A small CTC audio transcriber, trained from scratch: trained on read English sentences (LibriTTS-R).
Rows from block 3 of a small CTC audio transcriber, named by matrix and row number. Rows with one number belong to one neuron. Each number is 128 + 24 x the weight over its row's rms, rounded and kept within 0 to 255. All counts start at 0. Numbers have three digits each. After the name is the row's rms in percent of the matrix's.
After each neuron's rows are labels from the 100 clips, of 14848, where the neuron reaches its highest value: "top examples" is what is common among them; "loudest" is the band of the loudest frequency at the time of the peak. Only what is clearly more common there than usual is listed. The data: read English sentences (LibriTTS-R).
# fc1: MLP up (model.blocks.3.mlp.fc1.weight, 384x192), inputs 0-191
# fc2: MLP down (model.blocks.3.mlp.fc2.weight, 192x384, transposed), outputs 0-191

fc1.22 100:133154114116111127143123130105123090086108095129146110150113061078156151133123096100176128140120126148180126160127114115112118115116147154142111148131154125122129156114197123134117134105105187148138133189121099136126100135120095103150125162154125136107131151118115107168114135152136130102133156102137138149142155151133093095138122163117155175129091143100105147083155107144138114133126166177094137157152133138146144069133103060086167096155122133106119113110117136145134148147109135147163123153149099121121111127090107125132147099141092142135153151111166151129123166112155157129
fc2.22 087:145101131164136102135093088151090108108151147117100121113142117136160099161102139133100125149105149115131148103118112157058121098127105108120119163119156130097132115104127078128150153086150179119102139137127133127173146120138146176121084131113131143128151158117125085122155140136158143095126109113126119144115157069149113119083146101141122113090093121136123155166152108166130180106163158053106129144134149132143134124159126157135143122112127108120105150115108176176119123156113130131129133109159113153104163110132166111101143135121151101135119104155080129143126085177136120135
top examples: voice: male
loudest: 250 to 500 Hz

fc1.308 096:168075132167120156137094156117163122111153111126139140092155131120107145145147145128113115157101107128070136118133124129133126110125098075098115134077173153138134102150107152117141071154149196100142144137121144109144125097129124131154119127131131123163127105118140157149163131133120130146121113157119110151121132123121111154080142124122126145077149150101120150106136121101135120140138103126166125112112156123086109123137137092097096134109089146070115153127114148143105125154122162143155146115090143087134137146189061182142129093099172149145112152121119153142153115155172107132
fc2.308 087:121135102113139114139127117120090124144104150138128150142068100137142128117088158138147134106077147135177123175125108180112116124203156165180125140177139116122135144171130104098111144141091079113155126128143141152141133121127083091089164140159148139105121117135136129123129115086151157154099138121140150135137130083142144125167122131140115150118146099110141105152140166091127092123118117123110104129122096103123123165132128164165138110162164157125109113107144133140131063092117124095156118101100108151118122098135172113122122133188133094137088147170115120122115140159118120146
top examples: voice: male
loudest: 500 to 1000 Hz

fc1.161 096:121134127152129125120199114136138055112120124137148149096104124158154166186129134158137161104130099075136191135112134125111106146155183104126097136112132149143097117149096136125040139158114141159141119121088120105150112161132129103173126123143138144088106138137116169114128136156145136113119101129137158118142101132152106110099129121142122128174144136123094063162134124133107117145112111125102105172187185116125142102123167145118113109095158145164142151123134129149107120121131124135133122139151128105107135121139159108122130091172140122146139106094132113115128121108139093119
fc2.161 084:152124125123124145131100136129079159144126120172117149135133139130134112121123117108107106147112085195111105147118107170168123090129110167141119120141178088116146140153124097124161157126124166089113103144187099124137120135168103161073127134090111146147131136073143099146117130127109120141146160135142084153120136052111130145098109091143078122118110106141091141099171115105154164154161110140174131162101091124121132132070127118112130155140128104124145107132096086137172112132126132130144123098122139163135124114157154168128129123124114120150146120103142139156096121137108147149
top examples: voice: male; the word "it"
loudest: 250 to 500 Hz

fc1.381 106:149118103156137131125137131115100123120125161114162122119102061140156117139125152138094071128130139125106143142196129128114137083128138132118110136117164114137102126174097155157137117154149192155170147167100128088130120110148112089143126125131166105103154101157129109095129143166112139109139073128143164072137128122120120096127123134130156137145157153069116129118118132130106134149109103175182131129105150120165152133126101123054121117151162100157132136130124158132105154117137166163139117136125117125085121110127091119136147109170127120181137130103166146129136134107160141130
fc2.381 093:151159137105106133101138114125141162127097127110118130161139110135121106144131113172143128137122127137113103146110114146086073178169144177143094112139112078118126140103161131126123128151128131161147102140143117134153096122113127189111065143117113148136093137167162132117095123120164135135125184137166112169095154146137127156128125137140127149155126136166150109212175114139155142108129117124097065136126132125105068124160167148169140120081121139114130114113128100115119132148084127132102156069135131108139127121106121154110142131131114110108110077108100126105137132111134134131
top examples: voice: male
loudest: 250 to 500 Hz

fc1.35 103:143106112112141126115136080185111159088074117172144120115091097142139163114165115133121110101131180138090128145124135131174078148122134108133129119117159134111123131110133093106139084150097093109122144129134103115109106099099136142144106132190156144113139147136105116132109146150133136114133135119196129139162139143146120109152137117101134108165145124112136101120120136145135177151128108150139116139126133151137153114119140102091121111145154114175120146124165129222118148091123131140151106155133112108123093123129076136118129081119116114165110143095152087093178151120099105150
fc2.35 119:110146112170132115127105152124130121125166129166138152138136161137131094117096154149109134157136099141103148148112102137146126099123064123144157129147103142115142125126092153107165110135177160142113109115123117147132120120121108176110105140164115173133128115111121139084141130150144085133123158131095134150068095136105124121085141169126111174100154168136167085110084104175118119123088133115151159092133152151094111150162156125159102184092134161107155149099147137109135067149127131094127126110083129150098109117144145108127132143143169122131097143104091138128122142122095152132
top examples: voice: male
loudest: 250 to 500 Hz

fc1.116 103:168155103179131116133130149130128146117107075098135136099094081162142129110138152121101114104124137100093150160162138170123158139152093124131131151152146125124159121141116096129152161112147099141165087152120096160174121147150112161109108082185162130162144116149131118125123106129121090115144105126125165127124137123175125103081090115123113169095107121145131168079124126137145135148142122165089099119151134106136164097094112098117119139149133169127123107150163172148111120106154130115131132091151159131125100141116094133135135127082113154139140115097171143177131101134102130168
fc2.116 117:182126106128088118125143106112165133095079143118108125137164122087135131132125142105127082100142101125133154101170148123146170107115143104131155115128101099170109110120080142160148110155070173121094132159124132166115105124147109148124102129084120132109116138075112152111132159123091133127129139102119102147129100182103121195123104123094199131146123144126131081128129157166126148157164115161133129094136092132151182138150142137141130141151134110153127107099167098150156120136124143127131107161151105135152110130082138115106105158149128116137132154122104151114141161101107141123
top examples: the word "said"
loudest: 500 to 1000 Hz

fc1.1 096:141144116129126154134134131118127133103110130136103117125107146172100127104111146118087134134117108145142138109085118115171145132134163093127093136158156130146122170129107136039073133126135155141140115140131152108122161115107109147121115085128126144123128121151155150120142104124141104065151146082111101122120147120152131155105124125106147157123099112101131134117121076165140116070183148123188119120184146154151144142134132158146174149134122134125133138129143078130136117140091133184134159140143149133105143081101152115093122125108125151153129160114118109125113150153206089138
fc2.1 097:132141107116141107126136117117087130168154110114114147162102127080154131155102152132110110136139150076157131160121112122137126141114120143107151108119149147107107125114139104170118091096095109123132138131121125151100110148106144149140181148124107117155116091143124086105111127085110123150067141163123164137160136123105157100141155146114118119100134115158152134166118120116139130186110112145104124126086130116144122118075089135126132091100119139123105162129143160153102171115204129149106107049131074142130139168136115118175114135169119133143126120132148125093121127134120186157
top examples: voice: female
loudest: 250 to 500 Hz

fc1.115 118:107142101138144110120143110132124140145081132161135136118125098097150145146094183111156110150125107112094149136121152165101098156126094126121110146127126104115122125181164125124144140167101129158113139140136126072118181151090104157116141150151130172114110134100109130148119119123118107070119173105142127123133158142126112097134133171068136120140144159126128137146181121140155152106171087143100133114144098146164160084152157092104130137162110136096119145154171097151110137110094151093171136095136099129094141163139145112114105085112113123147097151099140138101163135131161118140
fc2.115 143:151162109110137144126081131113184129138131086134125132146130169107081143133128161119081122147117138135159118175144105127076107101109141138120077163112105119122106116128083120137104114139106145121152158124143108123117073169129095134123153144122101150144150145115148098156134165085126107097147104127139111121111140147124160116113188117101118140138140097130106109112134128123158163130113122091126135144108153135130125148137146131142149144127109152137136054075132104132129120155138080189135161109124145143115145160142105112116104092122109133178113170130151137131151117185178121084
top examples: the word "be"; the word "been"
loudest: 250 to 500 Hz

fc1.345 106:134121106122101129124106107145109123135107113203121134092124132143132184144164095097136114120096119141139186152090124095125091149121165114163116132121112135116106146143109097086139151133095139137112176107168193130105157105108138137145120115122139158111140149105163145147136136164150138094159161104114102117097175121128151131124169111116134117113120107113142137119164126108145149124111143142111118122125161129156162095091111153147153108132166144139102143099109134141129148080150117122163139167137089149126112110127120108119159082113112094132120064120131148102134156201138087134
fc2.345 082:133110128139164125107136133108111167116125138135125172126135091131148103123096154087150112168115106156132137105160149140116143123121151163148106134133123139118167158096104123128074127138130080231118151111089115162161123136131111105101068115141114149124123122138133157124094136156104125135152086111076124110109136125110086150152127079140131125137126112121126142069147154112137151125145114145141166120135135151115136129161132124127137151166100124127124164114116132139134150105143134115101138155123160140134086123090149139104106124116150128128052174089151134176106119088131138180
top examples: voice: male
loudest: 250 to 500 Hz

fc1.145 099:118137098140123183154174106166142145139110133117102168065145104126129139141105175133125127175141148074118161109111123117119131135128128123141133127084128121141074126114152148076134113144106135108196124137141161116101143140132144133133101134189136125148125081121118130124151129172116132119131105123159131131136141131154112125073161135126123174143107135092142136138154080081122143107146148143083127146164169139166147140108160117138109152127154155154123170113094170128117095135131126151125117153100144082121133120120125158077092101112122102118101131120107136130155165110088113154
fc2.145 118:147107130164103147114123145089151100143116069115125140173122163119089110111120091132108124142137115169152090102149115106107119145134118174123103086136162151144130164147104108139147089125125094066123149131131183165160148117150177139122117182144116096125100116100102104158094111118106155156156171126108148131121165157114170150148143129141136115108137103140133134181089117083130142120134083119113095105109138118070136159129135122134142152090097143137105152127119107147127107181114109144102144124153125120134118120141107126152120124100114149138115137132108140143103075167117123171
top examples: the word "it"; the word "is"
loudest: 250 to 500 Hz

fc1.296 092:120171139165144088109089091157131116157159122110144158121137151139137128175101127144160124127138164130165141124101118146117117128102132118143109115133142098147140170125114098099096143103114111110144136155066124110134119112116172168140117144162128147125139121107139100131168126161138103116170117126125138096135134099101100108063138135127173140128131161134148099108197104097147144177142170104066149181164131089112151126109127144122134120132169127108098153153134178136140091110152095148115117101077111119138135125087154144144114129119143139093139163101122116089111116127129136115
fc2.296 093:132071136080150138122150126109196136145129130105114117165119145110130154118137131175104135157104124122105104109180142164133174117156117105132098106127096152142126124109144141129130162129138153088102104139100127116104123149116099091098129114122082134103121083166140109134139147127144122139129163138149109165176097189163147143163122126125128113159150115127090119107108131146158134132132148142138099096147125089119104107143108097137124127170083141144128045086118120096136130104135155164142103159150142134124145147122101125131162133056082108134124129141143129128161132159114135141
top examples: voice: female; the word "she"; the word "was"
loudest: 250 to 500 Hz

fc1.227 102:115107130102141107126167121148104112097121126104104132098128161181133131144170152114125112147143155172116161177149111168124155151132149077141143154120165124119112114130148129134127131103090113188135136104159091116104146111111103136143125137137120139113109127143097106128129118122137120122130128124177162100131125195175142095149076088130134138137100119069168094138117146086149135147154127143130118078123133097127110108095119125120104120154103112147129115135084109137117136133144163159115144097170125110141126131127096103089141080111140113137129161124192115141183173168135141125
fc2.227 106:082178131130143150097107143116080131152077146150119147145142174126118150123104142144145147162102123108118133102100169084130138172114059146148146121109130094114153129134130115138128147138165158096145155109090109148147097145136171111173114138074137091108151116100118173148100126128151131135148112118101126125105100090099135124126125147138105133147117162129177142151130092153135127156131102090123137180152151118134140141136112109110148157171149120156153163150139095113119116138097109091127121125120081154107141130121139147133119162137124112103150086093061146113094104106106137127
top examples: voice: male
loudest: 250 to 500 Hz

fc1.192 106:155118093141146116120135127109131112102095149066101138109098153147105162165120157120129116100082134118111110157143110134147123154107163120164154112128129094124094127191108124113109093129156119119116164113087141125150099101094136110176092132129146140111135132114158096176147139113170131102143112088120150152125136196141144066136132164123162121129107133122135095108154102124155143129133140134100138126137131131149152132100130129151137166111158134135130169142143077179159089105139148152143146144138152139126122089159132187131098135107114162113128151093145065129145130139099145117
fc2.192 081:088123145117136139145147130129110118161119094138134111148130127157111105105103127143102136139137135137132127111134156085153120120127141080137137139128097150143134116157124155119194164144094062105155140134134169127153088148127097145062130105162123115132134110149163119131091124122130152125067137133129083133137126120141113156142104129129091124135153102163069165114159166110133128122136131131104120121139137124139116163156148079112094128192072118111092086118139144117119125130141145085141146126156107140143119141100113125123121114082156127127164135092107150216139138159128159106
top examples: voice: female
loudest: 250 to 500 Hz

fc1.326 107:156158114119152134167101111149136121105120140118123141083113160150142110135105130109147099096148159147120100086130136177138145119159092116155122114169097110122112126144124146149151096140113101145085111111136141098108144104177139145170119123158116138138147107109123163129185108157117130071120118117164142131112152143120111103123128147111170133154149163153132141170156094138156075102159122142105135097129142076140137164111130115112140092152151130102108124140160131120060144120131098077135121095147127167109107145134102179091094137149139150105147161110070121100111130112132138105
fc2.326 095:145158122132109096142121119084120117140111111122143113111137180123145145100170113083145156151124101111130092141139146166107131160094196131130133139098151120141179156084128123149097108134152139115148143135142145124090156120105162060101153153153083138133140083110123132147086104146129126147115127147058089098154108160112129111144132139120077140143142179132117110097112134125128132131123144151111123155137152158129129121159104093145092080097128117125100146125115115129149132111138137105132100160116165156112118161147179133117118082081115113134125124126154151139153107182147123109
top examples: voice: female
loudest: 250 to 500 Hz; 500 to 1000 Hz