Rows from block 5 of a small CTC audio transcriber, named by matrix and row number. Rows with one number belong to one neuron. Each number is 128 + 24 x the weight over its row's rms, rounded and kept within 0 to 255. All counts start at 0. Numbers have three digits each. After the name is the row's rms in percent of the matrix's.
Before each neuron's rows are labels from the 100 clips, of 14848, where the neuron reaches its highest value: "top examples" is what is common among them; "loudest" is the band of the loudest frequency at the time of the peak. Only what is clearly more common there than usual is listed. The data: read English sentences (LibriTTS-R). In brackets: how many of the 100.
# fc1: MLP up (model.blocks.5.mlp.fc1.weight, 384x192), inputs 0-95
# fc2: MLP down (model.blocks.5.mlp.fc2.weight, 192x384, transposed), outputs 0-95

top examples: voice: male (73)
loudest: 250 to 500 Hz (31)
fc1.251 115:092167121138144115144145136116130144146106163163099146115132159123151158104132131119138109174113157172121134126111134145136157104161108146166161088173141143127122139168111149105128102100159165142087142138087101143115151122124167119137136117129127166177142073157092148137110108136136133112
fc2.251 111:132130148137138121170132106132125132146160069090131133089124136145125150121108150153098142106134099104111133139127107088113120122134109113099149109105061126125062102091144104154143151139136151170145144134180143112141129127136124141114114144113097127136113136177148165120127143134151129120

top examples: voice: female (82)
loudest: 250 to 500 Hz (34)
fc1.305 104:124144110139102159166159125149041143146103106131121095137138146096142181098160169103151157170130118129163134146136133128138095077140146122122165135147109129097083097161121124154145119091114132091155119098152152139131115123115170119159128105123124144139203115160106106122116118157116109103
fc2.305 073:131141180126165121116086128135175134131134114118134143147149156121093127135067105115151112132127157147103129122110130090149072123052113110166091130143106133140153141085070176118137141161154108148150128126117153110143124126130108112115116139112144144136142164088126138134143127057124107141

top examples: voice: male (73)
loudest: 250 to 500 Hz (29)
fc1.14 116:102155139150144127130095110152151130175152117164131121116125095105140165119158117096101139118107142103138111125144170132104124135138095139125157162154114076126119135122164115129157118135110108121160120139161150172107161130144118125141112118152129183132133138141160128154125114101133113125
fc2.14 120:143125111090095128142170126109109101113153186139130169106125132155139115100120178128120143149120174126105123145123103109123129134127140107154143153150156139108072115102113104157098125099178114099105123114111123116132145122135098139133112122122135126109140145167138148148097200077125149111

top examples: the word "by" (51); the word "but" (25)
loudest: 500 to 1000 Hz (44)
fc1.189 102:150121112117134106145115131136126121136153145115138144127117115166153129153128155129139132136108119103118145141093130149099122094125113108093104127135102130102170132115130140094141131116166114124133198110129119138120148150051147190131104109146207162146127135141140140149123119144102077054
fc2.189 116:122143159110132102158096179126153147146122108110137129154141144094155147118138115120125133100134100113147137113116127101120148113110156124155100154145155114118041094173121159146147104153138121121120121113096131081118109137156117113150159151090092115139094131121178123136090132087126174095

top examples: the word "been" (30)
loudest: 500 to 1000 Hz (32)
fc1.79 102:137121128105126126154108111119137124149135146106138133116131127123131129154190111115119132121153143121083114148123134121134100116129113125134119146136106148157130171101142139140140050168097081151120122121152128139202117150123109163151120101150187145148138115121107144163095129119124114127
fc2.79 110:139116144118136101163140117135094147146104136123127160135123154121108106134111139119150128146121116110129125165152102079130142145131166148130135104098116128116093137164109144142136137095145144100086108122139082128091141143115140074153162137097111148177115167131150108104138166092114098134

top examples: voice: female (84)
loudest: 250 to 500 Hz (39)
fc1.182 115:207110113119132141086114091164158160138110113120168135124128167126118135091115098101120144167076120155117136099145172108159172115126112135102132146115082108113149150139124186146156116153105132131098124163118199135144106145092102145139191098134156112119160132098129131144139137144132081072
fc2.182 087:094120140124154117107129139107121141154150133109097107114122110119111132169156128195086146118128090136150139103104133196107138150150108123151111143151143142128154071109201140105143088138156132125091139128088131114138127130121145092086063164168139147129092087127142145128124140138127118131

top examples: voice: female (79)
loudest: 250 to 500 Hz (34)
fc1.181 104:154153119144118130115089118110116183166120130124103172122128093133149123111120109144142106130079123111123172117141101122160135159144100107148123145097076129132177119123174142134127109168124146133119133145125128170100119131116154127150107099172173124129126135132117132150146106148158071086
fc2.181 112:134105156088137100105126154094106126144157110105110137138142125145136101155114131116104105111124140099148112158131123161104150116141127104116125131110180145139092118124140166142135064072120117169083147135130135076149124127117125134146196172145136135137172075135130110127117133133117068176

top examples: the word "for" (58)
loudest: 250 to 500 Hz (44)
fc1.269 128:114144110153150151121149167149117137120136137096162135106118134112090211144106171135141126113132111137135142146180122117166124155138117099125117128127157109146117154147135156157074129154175168088138105108143135145148140157093105117143097115161126115126099086119092124115142113156117075118
fc2.269 095:096114139156129124146112148152111130160107105100105120125137146117116118120140129113144141147141092140114135164139115118137152116123161141149164133113119137111086177113121147108139159087140157122079134118124081182113117121136134121126087103136129143132152157156122241109156167142106163110

top examples: the word "not" (38); the word "had" (25)
loudest: 250 to 500 Hz (39)
fc1.173 109:120127103109113137146150107098151161123124136143111146089089094163150141153140120124094145121125106135145117116103127128154107127137161155129113102129137146119105126108139162120127103160123112095127150158101151148138169140097114173118110158183136117098158124125147152087116165105122074153
fc2.173 123:146109127134099128128115143117099144131127088138126095154090153103092129142068122098146117123100143141166138090115132184138097135137117136125153146131174145093142129143158158122157091080189138136117163107120103096120135126137111094112141139071138169140128144096101129109127163143106165115

top examples: voice: female (82); the word "was" (38)
loudest: 500 to 1000 Hz (40); 250 to 500 Hz (29)
fc1.51 105:161128127128133123143110092093093146108133130138103148133112223119163152173158170051171135140143123131085122149135097108148126130124120128134140115156147170130157105131154107113098138167139126154114114109157124121139146163081113147132157116138153139106133090145099157083144160158127120086
fc2.51 127:146130122121110112129141152117146110137164130116145124148150067131156130162101110203061137146138163137125147141133139124102088129075149128107134129081114100142094157101127148112114133138111142137124114106129121139152160107125133140113147116123123101084127149102163172155068111100130085127

top examples: voice: female (81)
loudest: 250 to 500 Hz (39)
fc1.16 107:114112126122132130127105106093127092141109104097143131113171125138093163166095136129138127133147141094106115162126157156105094178123127156108124158089121090151141153124148157116107125138131116117131155157173118161151156131067147146120128057145108146122141151101108114139168124139150114080
fc2.16 093:142141123131134132153164117167116122089128147133150113120142166122098134117150122135147103133145107148183126084110127164116128129134196132153123120069115134094157133094126137103183153110122136140061117107155122056078140126121130165116139144108128111123100132102124148115115199102130146149

top examples: the word "not" (26)
loudest: 250 to 500 Hz (29)
fc1.191 048:131128101153155114154157137138124148141137106135122130122127157129152144123123164105134098116177133130102129144148116078119119177157132178109108128099105121172140141119131162115128128108135109095120135106129150093111198134112175149092140111125161144124121081144096125114116140160133136111
fc2.191 035:119116140132128139083146117134097140128127127158137126107132104119125126124102110155128145160202157145075132133132118168136130160119153119138150123128107138124105110163067062115169126116113129143122120127115123180133085121131096109133179145097115114119104194139130133132163109101114114146

top examples: the word "little" (50)
loudest: 250 to 500 Hz (47)
fc1.23 122:127161070151150099140115159114118186142131111123163140104145092145148119142105131124115123149090162121102135114098124135176087139132172098100161069113145114145129133142144159122123143088123102142147125123101124162145136147092094164169112139134165124133139165151133163111182100137116137073
fc2.23 088:116129116125120131125137155127154105132114092114130141126151164127149125144102096150124136111141186111139133135141119139105102102129088123101096113129170134079078143077151127136064123132117123122113168122139125096162139136144112102124101129131115098169182140140167159139152105037111129110

top examples: voice: male (79)
loudest: 250 to 500 Hz (30)
fc1.293 114:120134102107118132130133150161156101130104159163115198132111141106128125132168168133107138133134123165133145116107143104116116104116119130175164122104131111125131126144157150097144092122074120112147115136166113089115167153060122155158148132161148159075143130128105141121142100129151118098
fc2.293 122:133128092169127126133131105148165126097094151120169122130165131129129144126140136117153149100121214117129138098122120117144116154127166133149095143164074135112145138103049117131125115117150128104161138134106123140128135119128128119095121097077119132124107100151127141157093088143123153141

top examples: the word "not" (41); the word "could" (40); the word "would" (27)
loudest: 250 to 500 Hz (50)
fc1.211 123:153104141115125074105091108153166094148138131137131140084139134121136190124121163123107072121129139104138097138176121131158132105156138126151143127175103128142114146133143155137073100158130171106165096112088143163127105143127136126146101119115112180142151075134105111154109130126098110126
fc2.211 099:114134130104116118142136132106172144170121126102157125107133173133132119120063147153119139093102113146137141128100132103135136196122162102121116144100107146111169129137163144117151155131129144090145121128118102128105159130156134118086110122066144139149095099139109111119109158150121148108

top examples: the word "with" (40)
loudest: 250 to 500 Hz (49)
fc1.215 111:135161128139135097117082111140135140080118175095130118121101136129168149124093134139141101137123163091146141108098081122115133134096140102126116101109130105125118122138110113085122142125120170115139136122120143098158123088113135147112105068146105137167149109152159087107164088190166144122
fc2.215 130:153152131165092100133144105055145171159151130113113116101131131106065093149139156122088139182110124127124090155137197188140124163150121104125109149167167158132114100119137112151115097111142158145131111121109108148161126143130119118162112132112124130179176113151109113113153132108092113134

top examples: the word "was" (35)
loudest: 250 to 500 Hz (29)
fc1.144 112:110109101162150114103091096155150098086102111139123159155122115093097140190155112153106124170135147114121103102141094111146128156131105154158100088136111127094133156133149151116167106128105113097119099124138154122122135120160155135127127119124112164143145106154134125109183125182116110136
fc2.144 108:116084131112112121136144115128159133095100125131125116135158123122131115105126145171118127115135046139133160164162167144084139121142145102085153141137149135118121119174130081142092128148138121111117159155161145137126140145119144131131160136083122150087107135152109114136093152103154113131

top examples: voice: male (74)
loudest: 250 to 500 Hz (53)
fc1.24 013:118139118147110094139118122166126121143150136156130138111113083142113172114088116089156128158147157160131116197156122104165144120105143142147123095150090116109110140162087151140106116142093133167148124106183109139122174139152120098132110102099139142115100165105167088115118128129152103145
fc2.24 011:128134106077110130125148136064152152122119120134118095134116122137150113136190130172141122083163111122109127099121124093078100108151120131111125132123153119120213139102165122121109144136160115101101126115125124174145120127146131147124127170133121106153159094147144161121203149129120153130

top examples: voice: female (79)
loudest: 250 to 500 Hz (36)
fc1.192 105:145129125108141146106094105152146116095120084063151143114119139142160108147177118099142138144112112157100130130158136155162150168130114134143114110090112118121136128154098144127054115138124138127127103137148093135149124132155175097132129101158118167102178148157110116123124114081160130113
fc2.192 099:115097144066152121102167156163095125185123136144114169134144129165163111117080133166136142122093103112137125095154146093120122104120085114076088145130146135082134120136145159092142100140170083119163125143103120099125147121121124150115085110178153161194153111133115135142128152156119122101

top examples: the word "little" (57)
loudest: 250 to 500 Hz (52)
fc1.338 111:137138079164134079122098098127151145137128096109117114104106068152088148179134116132155108140103131130100155149114132121156096088168116098146116132114137140132101133135080133075089118098141157089133112135117116130131136131143130126112174114159120132108129129155130104129096109116132128121
fc2.338 107:092117101145122179136118140152070126155112102129149112084126131100123147153123133157124120129160145068124158131155142078112096115181122106157106135131163125135085145138174116146129135108148137108122106115121133100147121128139126119148084118105121144121097179084115182128147162091130149184

top examples: the word "by" (56)
loudest: 500 to 1000 Hz (55)
fc1.341 117:144151104166135155129164129133110155065132146098080145111117157187144103133128150150068122125103131130141178119110128134124163107122136116149161127128149153141147111139148125144132118119141101173129140121133121129164152113081131122148112070161153111141160087099134150185093118097157095099
fc2.341 103:143145094099116139142136145110111140085093170106137123116139127125169106120061127146091115120125136106145124119110089094146110167158108134120120133139152095148150149149151068120139149122142222111104144106137111142096106127150122185167178128121104143112129138105125141114117161130139173132

top examples: voice: male (90); the word "was" (36)
loudest: 250 to 500 Hz (34)
fc1.205 096:122137098132121141166158153127133129116120146139123131112096123144160175164197145095143114157136138114093088124170157107107063069089144119135088173115134122113136127137109119114100159127099141167110133127137174115135153133148154111160154121149115135115067150143126101160143110132103180097
fc2.205 102:141127141082121116094134124129059103129118096159077154135116124142130080128094137133148147100111148165138136131139159175161124124165083174094119105170114142113086133129103134093125148098168115126145141133131124148142130113124153124124124126079117147171145089137116177135160122165122108135

top examples: the word "not" (25)
loudest: 250 to 500 Hz (36); 500 to 1000 Hz (28)
fc1.354 107:104085128186161159198154120094103126111140181136129143124095156150132149139135158118144166152112090108086116151147135138125097094160113100120083095141124161123103151172106134160120131166146132153140148132124139133106132158119148118118097144120114094091117139150134137069114113155114107081
fc2.354 116:153128159127139115161124110158118122150129138109090156110111097138120160118123121102123100126111151135113113155100139131137148098132155099141167117131119114132147139113080192116157105171146165145126157143135123076122165127121095134130088136104159118118132161094165081146106118093069170154

top examples: voice: female (82)
loudest: 250 to 500 Hz (31)
fc1.281 110:146153108089147106145127128130110158123130155068120096092117157140125176097144128121145141176106147133119110132090111132143135139178158119164128113136138171135138126112082164130168148130096139128109110132132136133138104154170131080117127125122108117084152119126161134175097121111143110129
fc2.281 110:151110152146106183110128152121132116139127116128108121126158111151170102133110128127074150112128101142164087103119111134088120079088108131123116156136158107081115114144157122099064125116124127112115143145160119148147131120117150183131143127159137143139100164131076160090110148090094081137